From a checkpoint of a small masked image model.
Model: 4.49M parameters, encoder activation gelu.
Rows from block 2 of the encoder of a small masked image model, named by matrix and row number. Rows with one number belong to one neuron. Each number is 128 + 24 x the weight over its row's rms, rounded and kept within 0 to 255. All counts start at 0. Numbers have three digits each.
After each neuron's rows are labels from the 100 images, of 14976, where the neuron reaches its highest value: "colour at peak" is the nearest of a few named colours to the mean colour under the peak. Only what is clearly more common there than usual is listed. The data: microscope photos of single blood and bone marrow cells. In brackets: how many of the 100.
# fc1: MLP up (encoder.blocks.2.mlp.fc1.weight, 768x192), inputs 0-191
# fc2: MLP down (encoder.blocks.2.mlp.fc2.weight, 192x768, transposed), outputs 0-191

fc1.77:100072154157132102144109169162139150142123150131144121121123101126099142102163128133163158125128102164137121099122134160083156126112097122107166125115124114158119117147129145122115129113097134174184147115143063118088075088109111138099136107110130101114140127136153141131122144183144152158095151114118107172115136114118107121162152142131130131108151147154117128111117109159130103168134072094117122130139160135135117160129094113155116117102156195141105190154110130107127109155127162137132128144128164129151176069128117111146135169152150137154106114169131140137089139144106138111
fc2.77:105157107139131126104127115098155130093183109125118104049117112107165140110086155139138072163126171127123093127128132160122117144113142106153104085128125132251137127107134110114094132113128122099111099081125128119136128128133130134116146159117136131131133120121163080136119159092105150086114151093122119160155097095134120126148117117118108111106119139158078118118128138116122117124098138112131127145156181117117114183105146127126160101138126146121101146121169156182128128131123151122176123087097112140126117126135103121122134102121127112119129130129123129104082171136140100129
colour at peak: pink (97)

fc1.321:107137137122132107143127135108115082106125121106138118143123160133159128097208143115175112143113155145167139134141079127161088133146151142121117154117153115164120153147112139102128139154151139152139153130114122116158121183138110121108152096162111115151094076107163122125140106094169149136159150095128118099100161146123128106117082127138114124120153136135101097108079130109147136116131126137132106100125122146135075124100129133103101140114160173096108139134154091134131055139143163169132086134136109137116134120128076145134127143128124133088113160073121107178076116167128109120
fc2.321:150119105109122159061127114128160145142084131151126141236138123128140179138101100124119156108114112117114133105114159128113121126119091095120153130123098125050128129128141127146113141146116154111103148123119137128112103124129113131128147130130121138063123111138125156117109129139085139120121127123133084144150112080148125144142114155125120105145118145121119151128145097121130105110124145099145159170151135113107174103150116097149095112172128096172131137110100134024103169110128130118119130122111122143131132118141147125148179122118104110124140102176124167117152144128126176116
colour at peak: pink (54)

fc1.751:086098141103140093128166184130106112157137189139142158133119091136136179126146112120156170134154131148131113086093110138112151118140110114099162093134110098174111144145147161089132131113094173141135121109174124146114091148131119137150130132110132125087122108132138116132127148127091134140104146098112142171079154094123122110145140144151119117127152138146119138151132108157130089152164088103177121167145145102134157162156115125115132084094125177143140170174145120164149104103143168132127118084073106139114109110148103122133149167139113124118118109162107162113098125132125135117
fc2.751:124116143124127123106107110100161130145122112100132122024126129122127128123139142099135099151155134127131108123139126123107126121118118133151093110144105116248141147130104101134105131133141139143140169089120147109135102138116111146097184147160117138162151149137175117116114160134112132119104113105126138126115116110145121160121155136129134122109141153169117126138128115104112120126109120145109119116157149123104125146141118117129184138135134184122090148130126108233119191108132131114191126140123105157126120118135092120113134134141106159094114136142137134103088164133132116156
colour at peak: pink (94)

fc1.246:134128177128133134133152102148149158138103129146089160137131171133093097133147101131142136119127082132146162174134181156176110135118112138171087165116085161164106125143115151140159105121133081111126113110185119152145141146106144170099130058125158139129098150134160119148140120159111102141147124146153167095147110120139144177095104135111107142119128113156127078117116144161160127129121098142117165134146133111080106121084127150156112148102118151114104090120133142112127108099145158087127126125179112116122145131115132114119107126146094119077107114134184127120122132125090149111
fc2.246:139130121148153147131068111062148114116098150107138127079148100109139124142187147145121124129125145098140150136176145126139114159055111120124169086154099152250105124124110161136111075115114147151153157132112095138110115125107152110125130124130131134143138121128165102140145196157135131156143118100148145122130175124137121143109068148121135119115114130154169132069118118101136143142135114092112167135148129127126104098117129119135127126137133154125134157066113132151108133138121120120132119135157102108129123155128133141106136130132100111144136123101148130123099116103127106131
colour at peak: pink (96)

fc1.499:063143141195094111092096131140146108110125132094128141115121118100097083114122087116172131123132134101127145120108150171144125151144150145137102161152142126135111115124157175122131120139167150113140115071124089119122110136117095139141141103137148102121138102108142175119126124108135164116131123140126125083144146137073141141100103133112142159125146135127173131117141100169154107103121128125139184157153123095123083089145154167154086118136099130105103083108140130143172125137138163146127109069131098158148105161096103143149142156130107174101132116161116158150114145123130091147
fc2.499:126130110083165096142119157119158139153149152107118144064161134148127119112134160111126107126107157174136132183159123147126146174134146161138129088102115149216125095130110150135108132144098109161129148125110129140137122128122142138147115131147097142157126106127108147138134081115121138101142115069118132166143171167142167149136106120158131134117120133108127092102134161079148140117135148162134122137156126138125137109129126145106115156184142114104123151102099157149152115136141113073153099183150112098158132154120156131144118117170123128101118151150146112126120198096125097100
colour at peak: pink (53)

fc1.627:098135157135125157196111123177153105148099162149093135087155132144167122107127149093149151166108145146145116142161141152151105192152087129113105151098140133129138119121142092148113105137133127108127135145132137140131142110092129116092132148130096098169152131158118158095154125123146139114125138128118120143087095122150166128167106146157117145143099129164130083126094152106103115133119130159127173138133126161105141152138173136136091159108143090087136142085143093113174131129144108143157092137125103124122138103120126114101148121159157135118119060152154157088071126151121094137
fc2.627:117113131115150125089127118093132146143105093121137183180090162071121123131152142123121102140101136109141105142138143103089107094135156107124140110129169134091121120162139164115136142142116159102091128084141152149150128106144151160117144109163143150073119107143140079164089101169145150089126107119151126111127129077122131107132132071109114085126117136114112103115116115134158098125147119111161079072108123098124133168101114118091140149137128146155084132122147131094096120112116130094108162119091145145128077158133110111147109162120152151138118148154106103142179126099123143125
colour at peak: white (79)

fc1.635:108132126132113138139123151123151146104135143102099118158129152160120142101137161141162114144109186163157161152171103107184100116146113125098150122123119130168124131157114109086127140131134098167131137126091149140095124122116130119124090107148118138129133078124108070122140125109178117146120100120114149143110109119130187117166132098127124103130181114136154112141133149120135125101077129133113119132132173149105115128138149133124146148158128124086157127151167103139172048153127165158138104111145139136135138111114092170158168115146129124109119117090114116110063091105116085099
fc2.635:120118144112125118138138096142135107135088137122129135208103104089103118143120136125130120102128088093099110112096131131128118125134126110134138109095108140009118129117145124153131149144099117107148119128140135145145160153113110132136134128129125122113107106150144149124141099139096102100168145143166126102153151123129056147106084149122118129140090132098122144140142092113154073132192140108148128142125116124132113146119129138145124123119133117162077145100111153085082174159100099133089175117102126134129147128166154106163145141113115140159136139166142133156159153146133161151
colour at peak: white (96)