Weights of a small masked image model: 12.0 epochs.
Rows from block 0 of the decoder of a small masked image model, named by matrix and row number. Rows with one number belong to one neuron. Each number is 128 + 24 x the weight over its row's rms, rounded and kept within 0 to 255. All counts start at 0. Numbers have three digits each. After the name is the row's rms in percent of the matrix's.
After each neuron's rows are labels from the 100 images, of 14976, where the neuron reaches its highest value: "patch colour" is the nearest of a few named colours to the mean colour under the peak. Only what is clearly more common there than usual is listed. The data: microscope photos of single blood and bone marrow cells. In brackets: how many of the 100.
# fc1: MLP up (decoder.0.mlp.fc1.weight, 768x192), inputs 96-191
# fc2: MLP down (decoder.0.mlp.fc2.weight, 192x768, transposed), outputs 96-191

fc1.758 081:137156063000072140160160141126133152112124140141143120134096155103138132123138108130120165100149097156130148149133139162141112105077129134129109129142215117069068095123141160177109159112131159111126114107112106106137142113155135119140126132142152103138122123114115126113144131108127131126
fc2.758 075:078196153111118116163133141152157132115127119146149153094143079129159172127136137108136119129138101097161136109149133157123135138131110121126159138210138118064127115117154124169144127100135120096133145143145112148122090152117086098121151121132126112119126140136153144108110146097114143125
patch colour: grey (71)

fc1.129 098:129120115163147191147177111144137102121126116118123138149121151103156117134100141111120101144156121128153152142110125121164143133131122126135136114105076064108110127132146125135132104141108132094110136112135120130117131158122108150141144117137138136123142118131149138135128131132072171129
fc2.129 090:123065142139157131157095173129108163137134143140148106098173143168127147134132140138151120083159143135143117129122110128127102119154114125056135145157140103130153130162132134144157185139144144126105123135129166089139112083143108120106145106127138117124124123086115115118092124150129095105
patch colour: pink (62)

fc1.189 070:105173047083074138121118133154134122110099125118119153099118137085138110130113103126130132140122124153112120146139133139161127127129110138114156119209152122136081115130108148125157112115111105103099111119115128168118137140172127142148157133099133123130127100118153093131122141120138152106
fc2.189 080:111128124104132139116139127105085106093117134121110150176117139125120151122152114110132125111162098169129141100159091138125122086182135096133139095176181079079123126120165093129124176137122118112126127133098136143081091142146138129156137096131142154141145151158145114113129129113110128130
patch colour: pink (90)

fc1.325 091:082132137162084108162123126087060093137101104131105140103098149128153100102099129155149109175136089121106160121115100133124107137126142119155124119159136164119179174167129127112157123119100127100110117100144118117121164125145096135117114122125154084152121136102108129102133165156138104124
fc2.325 088:144141135100138162112170140177175148144104109128158092147158152125107126124153134152116134120140099148153106160071119148130101079107160143154123146143117160137125154117161115172092133143140096116107125215106128154096115106134159101141168139091112130135149125145114126141163116154184170145
patch colour: grey (64)

fc1.476 113:129116145133157121117126133107150116180146174100105115145124125129166076142133104134096123156097133125110136104169107123148163126131104139106140107147146138130073137156154169122148116152137093104093149153103115127156153163144091147162124119146121129093186115154153122130130131087103169158
fc2.476 100:119117151155094114122094118116139103153146122102117142110130120129107088135104168165097119151083085104121114108144107130101170123098116143078167097097135125114138123141135137136106131164164091141191071137140113130139152122117171122107115144124156171162127145127122135111100118070129153134
patch colour: white (60)

fc1.349 089:103125098099131112125132112103126131143140154153121108103120111112090127140125103108121140095090104126106169118152162151155124079158161148109105131118165135170115118111150123122125121104135120151142164143139126135136121100165148113072140127137126104126121126136130132145147116125128095130
fc2.349 111:106141126132114114102153106129166141092117136096123143123081160096142173095162135116115110150122160134143140102143158143136106143103133127097130142127128171117181123100158097133130140115200165127149126118113135147126125155109154155100080135108136115133126118138170165121105105127152144127
patch colour: purple (57)

fc1.765 123:143119116108130155120143114137116133118135163159087135127127122189110179111130132167125132146147156116140141165117098158117096127111123113128135162110098151100138108129137156112137155143076127117121156116122091107119099142134109123126126139136088150094145144126143143119102156112132141138
fc2.765 103:114165145179115113160128116130168107159188137116144185111120121162111152140124111126110157061133119120130143138120173139114135134125145119143163162149141131122129132083129132107130147150119136167194144145135121121152161165135154147145149118110155111129120134110088164135128152112128121140
patch colour: pink (90)

fc1.682 099:154133131127128174124116124134113127141108137149151144138132153152150130099160129132132160108148139128159122137131088149118101131108118146109123139111115066105104131129136104102131138179076105139101146117105078122123160108095103137109105162145149111147126127141161085136125147097141097175
fc2.682 091:099143119155114136146110102122129095181159118088102114097170129148130100114167140182132131180123113137102122150083156137128109114142140105119127132137108114132172115113173135105120129074166088103142153160167172105122128107116110133177126095097156117108137125081114119175131151128144123109
patch colour: grey (59)

fc1.409 090:162107162207172131142093102145152150132141132128134128146102117145127128138139127089115111155130145131135134141119118114133157126155125111114139143089030102170115132099117110146094114113119114121103109148136120120135118157097126133124124087152136127144118107124103135151127119130112127117
fc2.409 093:122078121123155144117139124132109114131116156117138145152173145147123104140139140143140132146113132111131170127155148114108130126081123109092121155087062163130166143110123136104107128109139138136140103149108154132099117097102105125143127127112118131074114142091103127134114124149106092146
patch colour: pink (63)

fc1.586 092:126139133073096124169137138154094154133095140111108121114121109137124107124124165119151129143099141137160114128103107119128122143134127125131102119135175195151085113116117187108132128122133083106123112145131143123145130151135105124154132109134157136125119112139137120163121158121131109132
fc2.586 096:106142163146067113102132123130096145099082118155144147161094108140153091119151097133135138119149103110116179137124107159143111121151103126139126149105147129127121153084144100162112138124145124100127123118128136147103108150118132144100132130105098153132146102085114103106103123138089123138
patch colour: pink (94)

fc1.30 119:161147117110096118159145145150146130134117133139137128102129130130125131135110143151116124119105136154134126130107149168130117124134148141138146132100141114084076117137100131139128147137118124138111132102124136136105127122140100106105123149109113137133122112113109108147109127094147129124
fc2.30 101:111070150088121117127059129118134141164121144153135114136118126124153110098130135129142112130106106132110108140144155171131153127115118096133103096100095123143076113133167116138120126165102144119164077150066169139158126150147097151108128129144100113127175142124131106118092131154112144115
patch colour: purple (41)

fc1.747 113:131140133095138077114083122098140143191136171149089115138179150114082118117147119142132090121087147108124095157157131142127101129125145162102143144118123145123143181118122122105134116134143160108154163142091124090103088090187130103107140148125107111099106132097116133104129130122131116136
fc2.747 095:109159137153135080091162126129095122121158109150075146157118144079152151124127123086139115126167090132124112150118123113095154142122101147125134119150132115138090146134117097115162127087137102164116138107146137121130164144128129121145112105169121132152101165122112148124072189114117122130
patch colour: purple (54); blue (37)

fc1.113 105:169133186255187178138116133174113127119103127147135132111132133145129104116113094141107119137137135142104124133162137091134153125136139141120122104116014080162169161150131168124105118106141119158135089173105146136106178090108099145143132089141108097104129134154106120122113121141125099137
fc2.113 114:057107166105190160101172114120111139126117142166160109085128161131121120175105119137122119094147122127145088112108133115137123119077122126158123151079112184181154108103140084138137128148142104142122121109154114088124131161144117113123166164116152115155095109114163112148126105129118134147
patch colour: pink (74)

fc1.283 111:119090116134142159125102125167144109124147170112135128117160152098096134140103135104067129133159113153085110102096110088129138159107159152113110091144098073129157127126143111125131130144094133053133097126166114129151122123109146101083137117106110119119136122093142140186151100149123137110
fc2.283 088:124115156136142143138160105122112109161114073121106175123097139164140151106152136142073136141155077143149135095105118130115065166141170169089127121158123103135153177105127115136165115148121139138116108154136152138124105135114142122125116084146175169130135153136146175101157090130125150141
patch colour: white (68)

fc1.690 087:125106135135093141139120131131141163153116100105139095143124123135146185127140105163089158135127129088148157115082154131124152133100128077132127129135106170111181127144119121114079146124099175078145107163138095102098118128111145124115079144096155126126127125104091110143123134084159095162
fc2.690 098:101132150134151112150144140150124195155144100119166176132124099125130059170087114114081132104151166103138086129164108128111149110158129139140129114163169119123154146118103154169134106154116114161102126142127090110142160138137129111113148120128122183087139101108132160153153133138140113123
patch colour: blue (49); purple (41)

fc1.595 090:125074046021105176147153146086139128144130136152101114133139139158114140143140110133153145113135151171122109128129141124137152128096134145131141115157143071074071099092119119154141124123099116141135114095093135125135132071126100129152147138090152115127095105108171111125125120105153120068
fc2.595 080:136142145152112109177137142132148110072127164089102155086141181124129147113142128157116152084097118142074132170123096141128100111150139115139134144135119039112098103100144149112108171113136119078098150127162177135108107151139107116140124144126166142127145116155119117134119147143122139125
patch colour: blue (34); black (26)

fc1.467 122:156144145127136146099117142131103111110111153139116137121117091113125154089137121154135153147117165130148160107130157133125088165108140120150125166121124157134113141135107151123122116174121139134114138090144124113122115114130100130113132186142140119092125145113138080080143121128164160142
fc2.467 089:128143147076138132129100083109161121204137125119160167136144145148140133116096115132143098116158147135153109095139140147128081088150124114120180084156104103135112113114171147171117164159096103151137146140113117124082128131151154120160129117142123119112137134143120153098125133122129137143
patch colour: blue (57)

fc1.7 113:089181030154220147052050075087118136125149142160132150157140136156168168135132134127114135127137131150142142109144132148140127118124104127111128062208123045164209190130076061083089099118099111119116109113132138120116129124135160118131125132121140131123122123117146116111137130121124131131
fc2.7 101:241078110147133121096113136122125140092119131104174113112183111128116128111131122141173134117130147119134132159150098112095129152144146129218102105149118121148159132153140136085102114087144108151139125133108083156118123097158087109127099161131159127127193116162142136132116125108129120155
patch colour: blue (53); purple (40)

fc1.211 098:111136105118106137109148119103149106143125141172104128145128131149152130123069086154147123132113122117105153113148109079135136142101125150150195139184135100094103129105112162108086098115086117091160117109108085109101122092106107100110130192116142140163116108123110130146141132131102098148
fc2.211 106:132108133141171106143209105134101157124089166114121138130120082135159105153124119148113147107138135133142144116117131130126123160106099123190148148175118147139111130093110134161126130160155061108158132139153118165135132139152142109143117143123133126142084125136108145183138141146122117145
patch colour: grey (44); black (28)

fc1.252 092:121138111108113087142161121115120150137101136140136117103131128086163133148134152126137180141115140146127169144123145130161141155143095125130145113115134115101085113123143135130124143117143123116084106122095123085109114147115132144143136159132153118137160118144125117114121121131151136129
fc2.252 093:119105150136106111128146136120145150089129088127139136170112099122119154111058154166170092098170162157108149101142142110142125119149106157142131115130160114095157126115134105092132132130086117095149137148112188168061136095090153136119140147117135166120105110118124127177150094101148087142
patch colour: grey (99)

fc1.298 059:111124116048079139141126163092091157139124124098123077099101179113149127135085091147128127118123166151111137147107100129148153148126076148164112104185176140081101116145130200134131154150131106075124157134132151131116114108133144152137115176123170143097111128126102122092138136114171134123
fc2.298 080:111160142139109144149152153145135149132097137094181110155114124130122134132133089155125131061136112136165085088132133126130139125129107107117135117169239089109075108144114125124135149119123126153120091136138088147076092133127136118160135120162156156118141133135176113132092115125098093122
patch colour: blue (53)

fc1.762 071:121159117056113126144211156131118102154123164107123133134123140107129156170131108131115131094099106129083126144125107113091140094122106171132113097104158103055078119182151111129127125136139146110115106157128111101101137135105125113119149096145102115120153102104152160144116120130114117147
fc2.762 088:080202157132095133122087120123144147165137127175128099136093127115134129148145145133103130132154125117141120104144156140153185157127144136110146171165080095129109158133141126110139114134136101131172127135130126150163127146133085136128174134107141151130085158139125110117154124080101141108
patch colour: white (80)

fc1.207 089:156093146152110121115140100113169145110162126121142145122139128098126124117139130095151107129137104150150121150109104108148112115152127153111117099094089157178162126116154149149126116120102114137137181143128137117182118136126132114123118119173128139126122128137104108102131106144087100146
fc2.207 092:192107145173072110128101137095125105162157145104147134144116143126117133150136140126129105165139128160119117151135137111066150105088158128145168109144169114126152144137150131128131142114099174091175128129142107111130120118133157121106163135128180143099150132087147117134132147152103113136
patch colour: pink (94)

fc1.673 079:098092094090104142146148143118163133138121136133132143147149158104129129149107107108144138116148117120128123130120148121150074135154067095132123122155150092071091098071152119143143170120135047149130152136118151164126164135134142145111101123131161140100147124162162108132142138123144135081
fc2.673 092:112101136139110089120121161138115102121112141123131149116135136148115111069139156152137114135079099124117152138098142161138109108128146126113119102143168126078095139111113130102147124162150127130132124146131174137108116122086167157145124132115139099156125133140170145151152125154167129128
patch colour: grey (70)

fc1.722 077:123121151179143145123126114136107114100124151125157142093134137132137139138114145150094112161145096118101156095146134117113149142129149140113123139136109145164155145160112165123152139198141161114078142165121102142112122119107140142143125141123120114153092107125130121162130124153127110176
fc2.722 087:117131147084136161139180146085134154141139139105138100124057137146152144159154095156095110143143137158121162124130128090110118125126132090090152125134132082129132109099178148135091165107146098145085114163141123112123108109121140163124109105130120113104175155123144102167147130177129133130
patch colour: blue (76)

fc1.619 078:135088079100172165180180149145162102153173122147128132143147126144135137153147122139127123120145102129115133122148102111135151121095136150158158102113064025075087118133140100165097104170087149111112129110127123125095122085086109128127114107118088154144101121135111177147112117145126130143
fc2.619 093:152139118155166150149105135132149171140147108113146108108133169153121096138121144137124110142117149079128137135118171080099153171113117116082135142140102041115104135129125155109123113117123141137110105179134117105138111152100101103126145100117131115141108134094083134145107122131095115104
patch colour: blue (36)

fc1.726 091:139170166177170133157151128144109099129121144125127159145111137141156117126114115101136128136135082103111128083137141122129089149107128122129103155103120097172145174149131120083131103107152132138119147134098122124127131064165155105133113162146129139121135113138153163097170116172134096153
fc2.726 102:113134123127117179127099128135141132192109087122096129069126100089128160117107103146145110140130084179124102113097118143141094141133162109104160082123129158162141134064149159155095137105152101140137141141137122142134126125110117149115123113089092161105141124162105121132125159115196182139
patch colour: grey (99)