Weights of a small masked image model: 48542 training examples.
Rows from block 4 of the encoder of a small masked image model, named by matrix and row number. Rows with one number belong to one neuron. Each number is 500 + 50 x the weight over its row's rms, rounded and kept within 0 to 999. All counts start at 0. Numbers have three digits each.
After each neuron's rows are labels from the 100 images, of 14976, where the neuron reaches its highest value: "top examples" is what is common among them. Only what is clearly more common there than usual is listed. The data: microscope photos of single blood and bone marrow cells. In brackets: how many of the 100.
# fc1: MLP up (encoder.blocks.4.mlp.fc1.weight, 768x192), inputs 64-127
# fc2: MLP down (encoder.blocks.4.mlp.fc2.weight, 192x768, transposed), outputs 64-127

fc1.143:515500441481525489498438495474411531513356550434523498426581478494484539550542530457513569508486516515389459462512437470496485540549511492505513511555527575436526565395485492551501472548408522
fc2.143:497483504391553525480512523534512475518542483455509454537465463466482510515450432481546455514544476451499489525501565533491509453494522487510501495433536497512510484529523561494462535427592475
top examples: smear: peripheral blood (77)

fc1.13:488511520472529501411574542504471471501563485521510394514500546477459532595511410541447525448519520485651525475460542561539485488508526460471526461498525461519523389564515486491470494543515469
fc2.13:494539510523459479516463530485540552555527479513497560469448490541523466465485492487521482543530503500479538498515541462505509463491483540512499493447512511491483531500481511460518476485490527
top examples: cell type: erythroblast (33)

fc1.478:541509599521552566436444501528457505570489496488439472493545481592443505521471443456577490452450459508487499495515505481502546545518528557492507613595554488504486485484451543478464463562543411
fc2.478:478445468495505468572510565520506513454530540534540490526505515456530608477536524563462521531501518577516511509501539494528486452476465437524469457411417489490514513499519508521513537534416546
top examples: cell type: artefact (29)

fc1.63:464486473474462578510432423476575537480385508517469459483554503411498503500550519494536498493532493580425465487534503539356562438499428393493524497461519562505528465505563443499469402458489397
fc2.63:532509520495516479463513570479443540521568503547481523534479443493472505447497469560463494462438527445479495465507510470538420618503528545495475505492477444481487518488558452474503538495489553
top examples: cell type: promyelocyte (48)

fc1.326:509547549438467610518593477544551476519463534526515442495481530491534461475401456585513477514515499598542490551580552500589533461539497517441511437551532467497500475511562493602530534497536491
fc2.326:480453428540499489476415526440454566489514458493538538514486500469480537563538539520497530491473518430523568477402486497439540528476502528532480540480435514530514496465446494435487539578432529
top examples: cell type: eosinophil (25)

fc1.357:428467538474512544426579489473526497540546422513501501492404450520550498484554444495491391478491509456641518537457522554491500492525466501457497463541512473549484453522483512435508541536440439
fc2.357:494526506478471451522438541505538490452480493507491509525516505505519476496503474490512551522499504498494513423516542512491488484478494511512508525509493505465525485524523505497496467512544516
top examples: cell type: lymphocyte (48)

fc1.487:481508543432499456520599562503532420488493440461492518470513524516520462490513456508496503614521452450613570529463586499555489557474520457409499426513586505512460421481493540466489479594508457
fc2.487:507480498507472490471453490469535526469502501521491502511470483519499496495534497488452496455491494505475488417520518476483499473504498499510490520502518498521521517482496487518470495505485513
top examples: cell type: erythroblast (42)

fc1.200:488451587530511569541490510622467515484536521520514434472576535549462529495550466509470429479609494484460536616482437537451567572417531465421463519492508535485473507492529550479479474596523363
fc2.200:541509493464475477445505503450516529506443491491477552543446498481531475483455494503508503487477503520541507428492493484500480483522495513512495491497496483478526504495509472526496545487509524
top examples: cell type: artefact (32)

fc1.408:398510519572497534605396492536486560460540466577427474459467544442462583570520462496481459432531457527534498429438528478528508510487509531444499539586531524530535498650577548511561467514425514
fc2.408:487494463491474460477490494509517541556497522472520543488444453506483468485450429450573488505487483451471459529522506512479489504471458564534523445472523552535499545476492510530504504475486531
top examples: cell type: segmented neutrophil (54)

fc1.179:472434563534536495496481493475414551528424501506390495515627481554601532517492506493528469406515555594464506503449470490504583564566508498526536540588540538558536469455457504504491485484488363
fc2.179:502461521475484514479503505524501467506490530522486491495467489465468490493515446496476466524505492450488487463532484474546495463497503487502509473467499492497491508501544463493493489521485572
top examples: cell type: artefact (26)

fc1.188:487436620510516515505576524533537528459551480567511495500503546502465509530546474495499437475592470509652636489480461576524516497524492484428461462479548498606546413506455541484520514547500360
fc2.188:514521473513459502517485482471527522533450522511492524500473482491510471468516452483471502517479498495482464502483524473490490466482532538501509517530534501484494535483509476509485492488492514
top examples: cell type: blast (28)

fc1.568:551376471535456487535434483510455506501467552457552469575481538456510476511487598571533516479493528416501455491511480523440503572487522458519463534568444585427512539462545546589459544473437407
fc2.568:485524464477518525476479519502459501487503467518467506486475467543468565474465482501497520522494531488504524516522455541473528497466489469517528496476501449548454481526482512523475481481545533
top examples: smear: peripheral blood (100)

fc1.219:537448486536438555504634483519529480399524417498519499562354483426526399516511517540452457573475511491571575517513512516481570604556476472466498497441495516497508521544518485552506541466446351
fc2.219:407529543450522431460446516508536504566439493442386524443495558633538576469538451489467524472540456378429484449544451486483569383461599525533515516536467416534469429437570541455442445484513503
top examples: smear: peripheral blood (47)

fc1.31:572497603527452441579441621465495456505575479535474453457492518458504517509472596504510476512483597553514518507555487518575499559516460511462558451457491539505557556498486461524409567533410525
fc2.31:489487494514485509474517486527498529522508437503508463482471472516491505518482536527546503512519536495503512492516505492507489476462475546516480503492523467476465477478488484472482513527530552
top examples: smear: peripheral blood (91)

fc1.226:453572527476509476494520491483495526465356485595372497491511446501483516516528435444458421518526503481562503490531460580484487460485447587476470522484509395574580460591530485416537483510451420
fc2.226:448480522485447486524521540515490487499502511551523544551431528474499433483486462548493463513487545425443537455517497485509486525472503526559492423520530450476496528475519493497498490478518580
top examples: cell type: promyelocyte (29)

fc1.441:490447525591547648481469539552492542452528509581466483489437622532418478486484530516607448391567494489610513525550509491435603475441455488516507576470506565516467467528441549509439505545561343
fc2.441:521481512505452440497519461479457482498533466480527508493550428487545529490459463467449511502510539521435469481524496493560452498523545530495478542515469449526510472505536493459499499495489511
top examples: cell type: eosinophil (77); smear: peripheral blood (47)

fc1.358:504592422481538503370554484460571470494504508502450435477536465535516528524591451509512533489500502510579537520497577448506470449495495550456516513505457474529511505464467561519457478540503494
fc2.358:447472529464511505528523547489518550551523434539518512453456508517536505483431469555556518533566493473496471488500538514530508514508492554531497511495548504439486475512499522469508518529502552
top examples: cell type: blast (27)

fc1.361:498466586547509637586484574585617571437450420587507535524444505484491481423404503537464405507546501517609543492578537573509520494472573523459446536481503500547483547550472533473520563549537535
fc2.361:473482445480398408450544501483422443541606555543486489600512507562563462532586543518486551473458513515479552551411532474477496482505448470520530509536463480479544463521481448510506452537483511
top examples: cell type: eosinophil (46)

fc1.114:570494555470478521470520512578493528433501448529542513541483552466522414502509514525519375497584503552569617532591519549464475525512468477432493543490483469469604471536520560529498527516451414
fc2.114:459438470470485556544424497470510498511484471498554550470415529477510440520499465485474496492496513476454528498497501466551492446495516579561494525539566459489504498461517518473496509518497571
top examples: cell type: erythroblast (36)

fc1.367:489500485504410528471529454526521557482517451529467483457495550474517541517546445500474468446512604467598520527442477462512592597554500503472527499595505453535554470518425509456488508499446409
fc2.367:489511475494519478537483525522473508513480511501510529524493486497511445517438483494504506502535504461471496471496500505528509475467498530513497507483540509465473510542557495514488491514518594
top examples: cell type: lymphocyte (42)

fc1.716:549444526513469503459575457418458496489431591390492481537518547490593517461532453475509462464457482528472472506487527461465486457507494436447443585489471501504518495472596559503508479462470475
fc2.716:486575490489473505481444573569577494483493450532524498473467471458383489471511441585532511506491496521555580545466489582460537532538474458509514507491563526457510464480457469482452533539505596
top examples: cell type: blast (25)

fc1.362:557434660473491553455606579511538354514503506546470433428547606443483536423508496494503425512537517470538525561573546486471584474493511457447513448487469496475486481505550568562439561510525517
fc2.362:502528451500534474517476466524539520483458547484502496545478478513477494519513535542490518523464509520506525452446464517507487550496490508501459541532525500437514479458494491483523491528477528
top examples: smear: peripheral blood (85); cell type: segmented neutrophil (41); cell type: lymphocyte (34)

fc1.27:595503470460553519503522437558499498492532508491551505590595499520471527613490530547497598438451593590550531561578443491526526532542404519570533490426477478432551488467506495481530474459452428
fc2.27:460456506562480526547468612509451486493473520454468495417403560452577471507465485476510495585563504400450478433514509434583503541424580477469512492565490466617428477507518502523445518543442508
top examples: cell type: segmented neutrophil (52); smear: peripheral blood (39)

fc1.58:562395572541503531525556515458529528491522470511441478439495517464465439498549467564522436604544462517623590540495530492521489492493488569470457533473547481451464491517528549480514438541400431
fc2.58:381590507546460496529459438503598491511452466453583521445429580481517535533549481501401563465551478495432501484468525487416487499471556490529451490547538486535567494522518535433417544473537565
top examples: cell type: segmented neutrophil (48); smear: peripheral blood (37)

fc1.475:536418518581488540525567539544531557456487501474462482470440505478539523470626464558508525357532539524564600444527469564565590555521551406443438571500431547485530450506443529536487511440511442
fc2.475:510493491446481495490492540476514500517461471535534496532523487489485473545440467456514434510527495485448507534473500462535482459488506535539502511496545492510490537490509491476485523534506525
top examples: smear: peripheral blood (95)

fc1.403:462497537502524494435468449479562537536535452489529567522456441529522587548533475508544458457466552583498512538442520428514608464520507410506500495499589440472572495432496536377474615411578511
fc2.403:473499492494481507516512531501526514500481456526512502536474495494499483506497480499522497507537509513480489495497506499482524503466472526543489483524537489490494524489500511506491525525533537
top examples: cell type: promyelocyte (27)

fc1.726:479491520487537527478497499540566519446498484472463461517471512521498544502562463530639437510587475493700509508506549493519534496466511496505547526463495405623509369597573581469519475593434510
fc2.726:471470499484482465531436506478526546532498428506492512531425443481537440502494497467458520482498497484441494481509484515520463457451485536531494483531530520464498500461501478492521524473538519
top examples: cell type: erythroblast (43)

fc1.19:452489512456493506460589520475550484468566486534487512446447540482501523537558407528494442515530438471616572534445519582473514470530517560388495511464549452518521426540530471423494591562546466
fc2.19:525514501521498469517477499504520539510463490512498488485492497487487446480499498465470539507515498480515505460508484482533484475475509515529502481512518478531503543493507523496484456487492520
top examples: cell type: erythroblast (35)

fc1.438:575457492504464496577574457527502485370496514438540531514377484442491475587537578522513547512475533450539562496473501538489521582477449497430478508465503516449580488531641501490437534501436373
fc2.438:436557523514501487441444525536534555545492491498493422458415547534474511422475434477471561462507473467511471464560480527419462407487563512595486503544526480574433531456407522557515448556495555
top examples: cell type: lymphocyte (37)

fc1.260:482579532504556458489574482463514483451553512494576520458532416394539467560521552511551559523558573453519415546526423530512454499565478444605479480549526526438531488484511425568487443463521388
fc2.260:501369493515466517513494476470495475559482469449495467458394534603436523493470435472459435497499463413475561501471552486473505444417485609454463450436514541592498506423525543438563519430513519
top examples: cell type: artefact (25)

fc1.145:485506522549503610544499570510486567516490541515467415464679546545495497504516468507480456403571557514550502479470529545487495485496518486510564601552451458487451445492553502577498558510564500
fc2.145:487471495528464480477495437477455476526507527492508526538450465479531505498471476495509493509493508516450489518503483486546491491518504488489497497476493515494533540514461481492526498510486512
top examples: cell type: segmented neutrophil (59)

fc1.761:515409593516461528602578526542500498403510492561450502536342505470470523526483558559538432478523492479622532468519631514445597493511462486494469472535462535485476495524503513599475587457454434
fc2.761:501500416437518471515480485481489563551517542469567469499568480505480477494569474419527570537491558463426512534521418501567476548484503480494524555460504478564566513508498474466494436554519518
top examples: cell type: eosinophil (54); smear: peripheral blood (41)

fc1.406:482444544526490583582559511564600538419542419572515431525438552515432481473450507534509406538591496541619602521496469554533530588474455500388500510471595498458487499518495530488473505535498329
fc2.406:524517509519459442463513487468438505556496526523495587519497478507531497510510493531422562495475488488492481467503531464502491435520526501551504506523443500516495477516492465496492528503480561
top examples: cell type: eosinophil (27)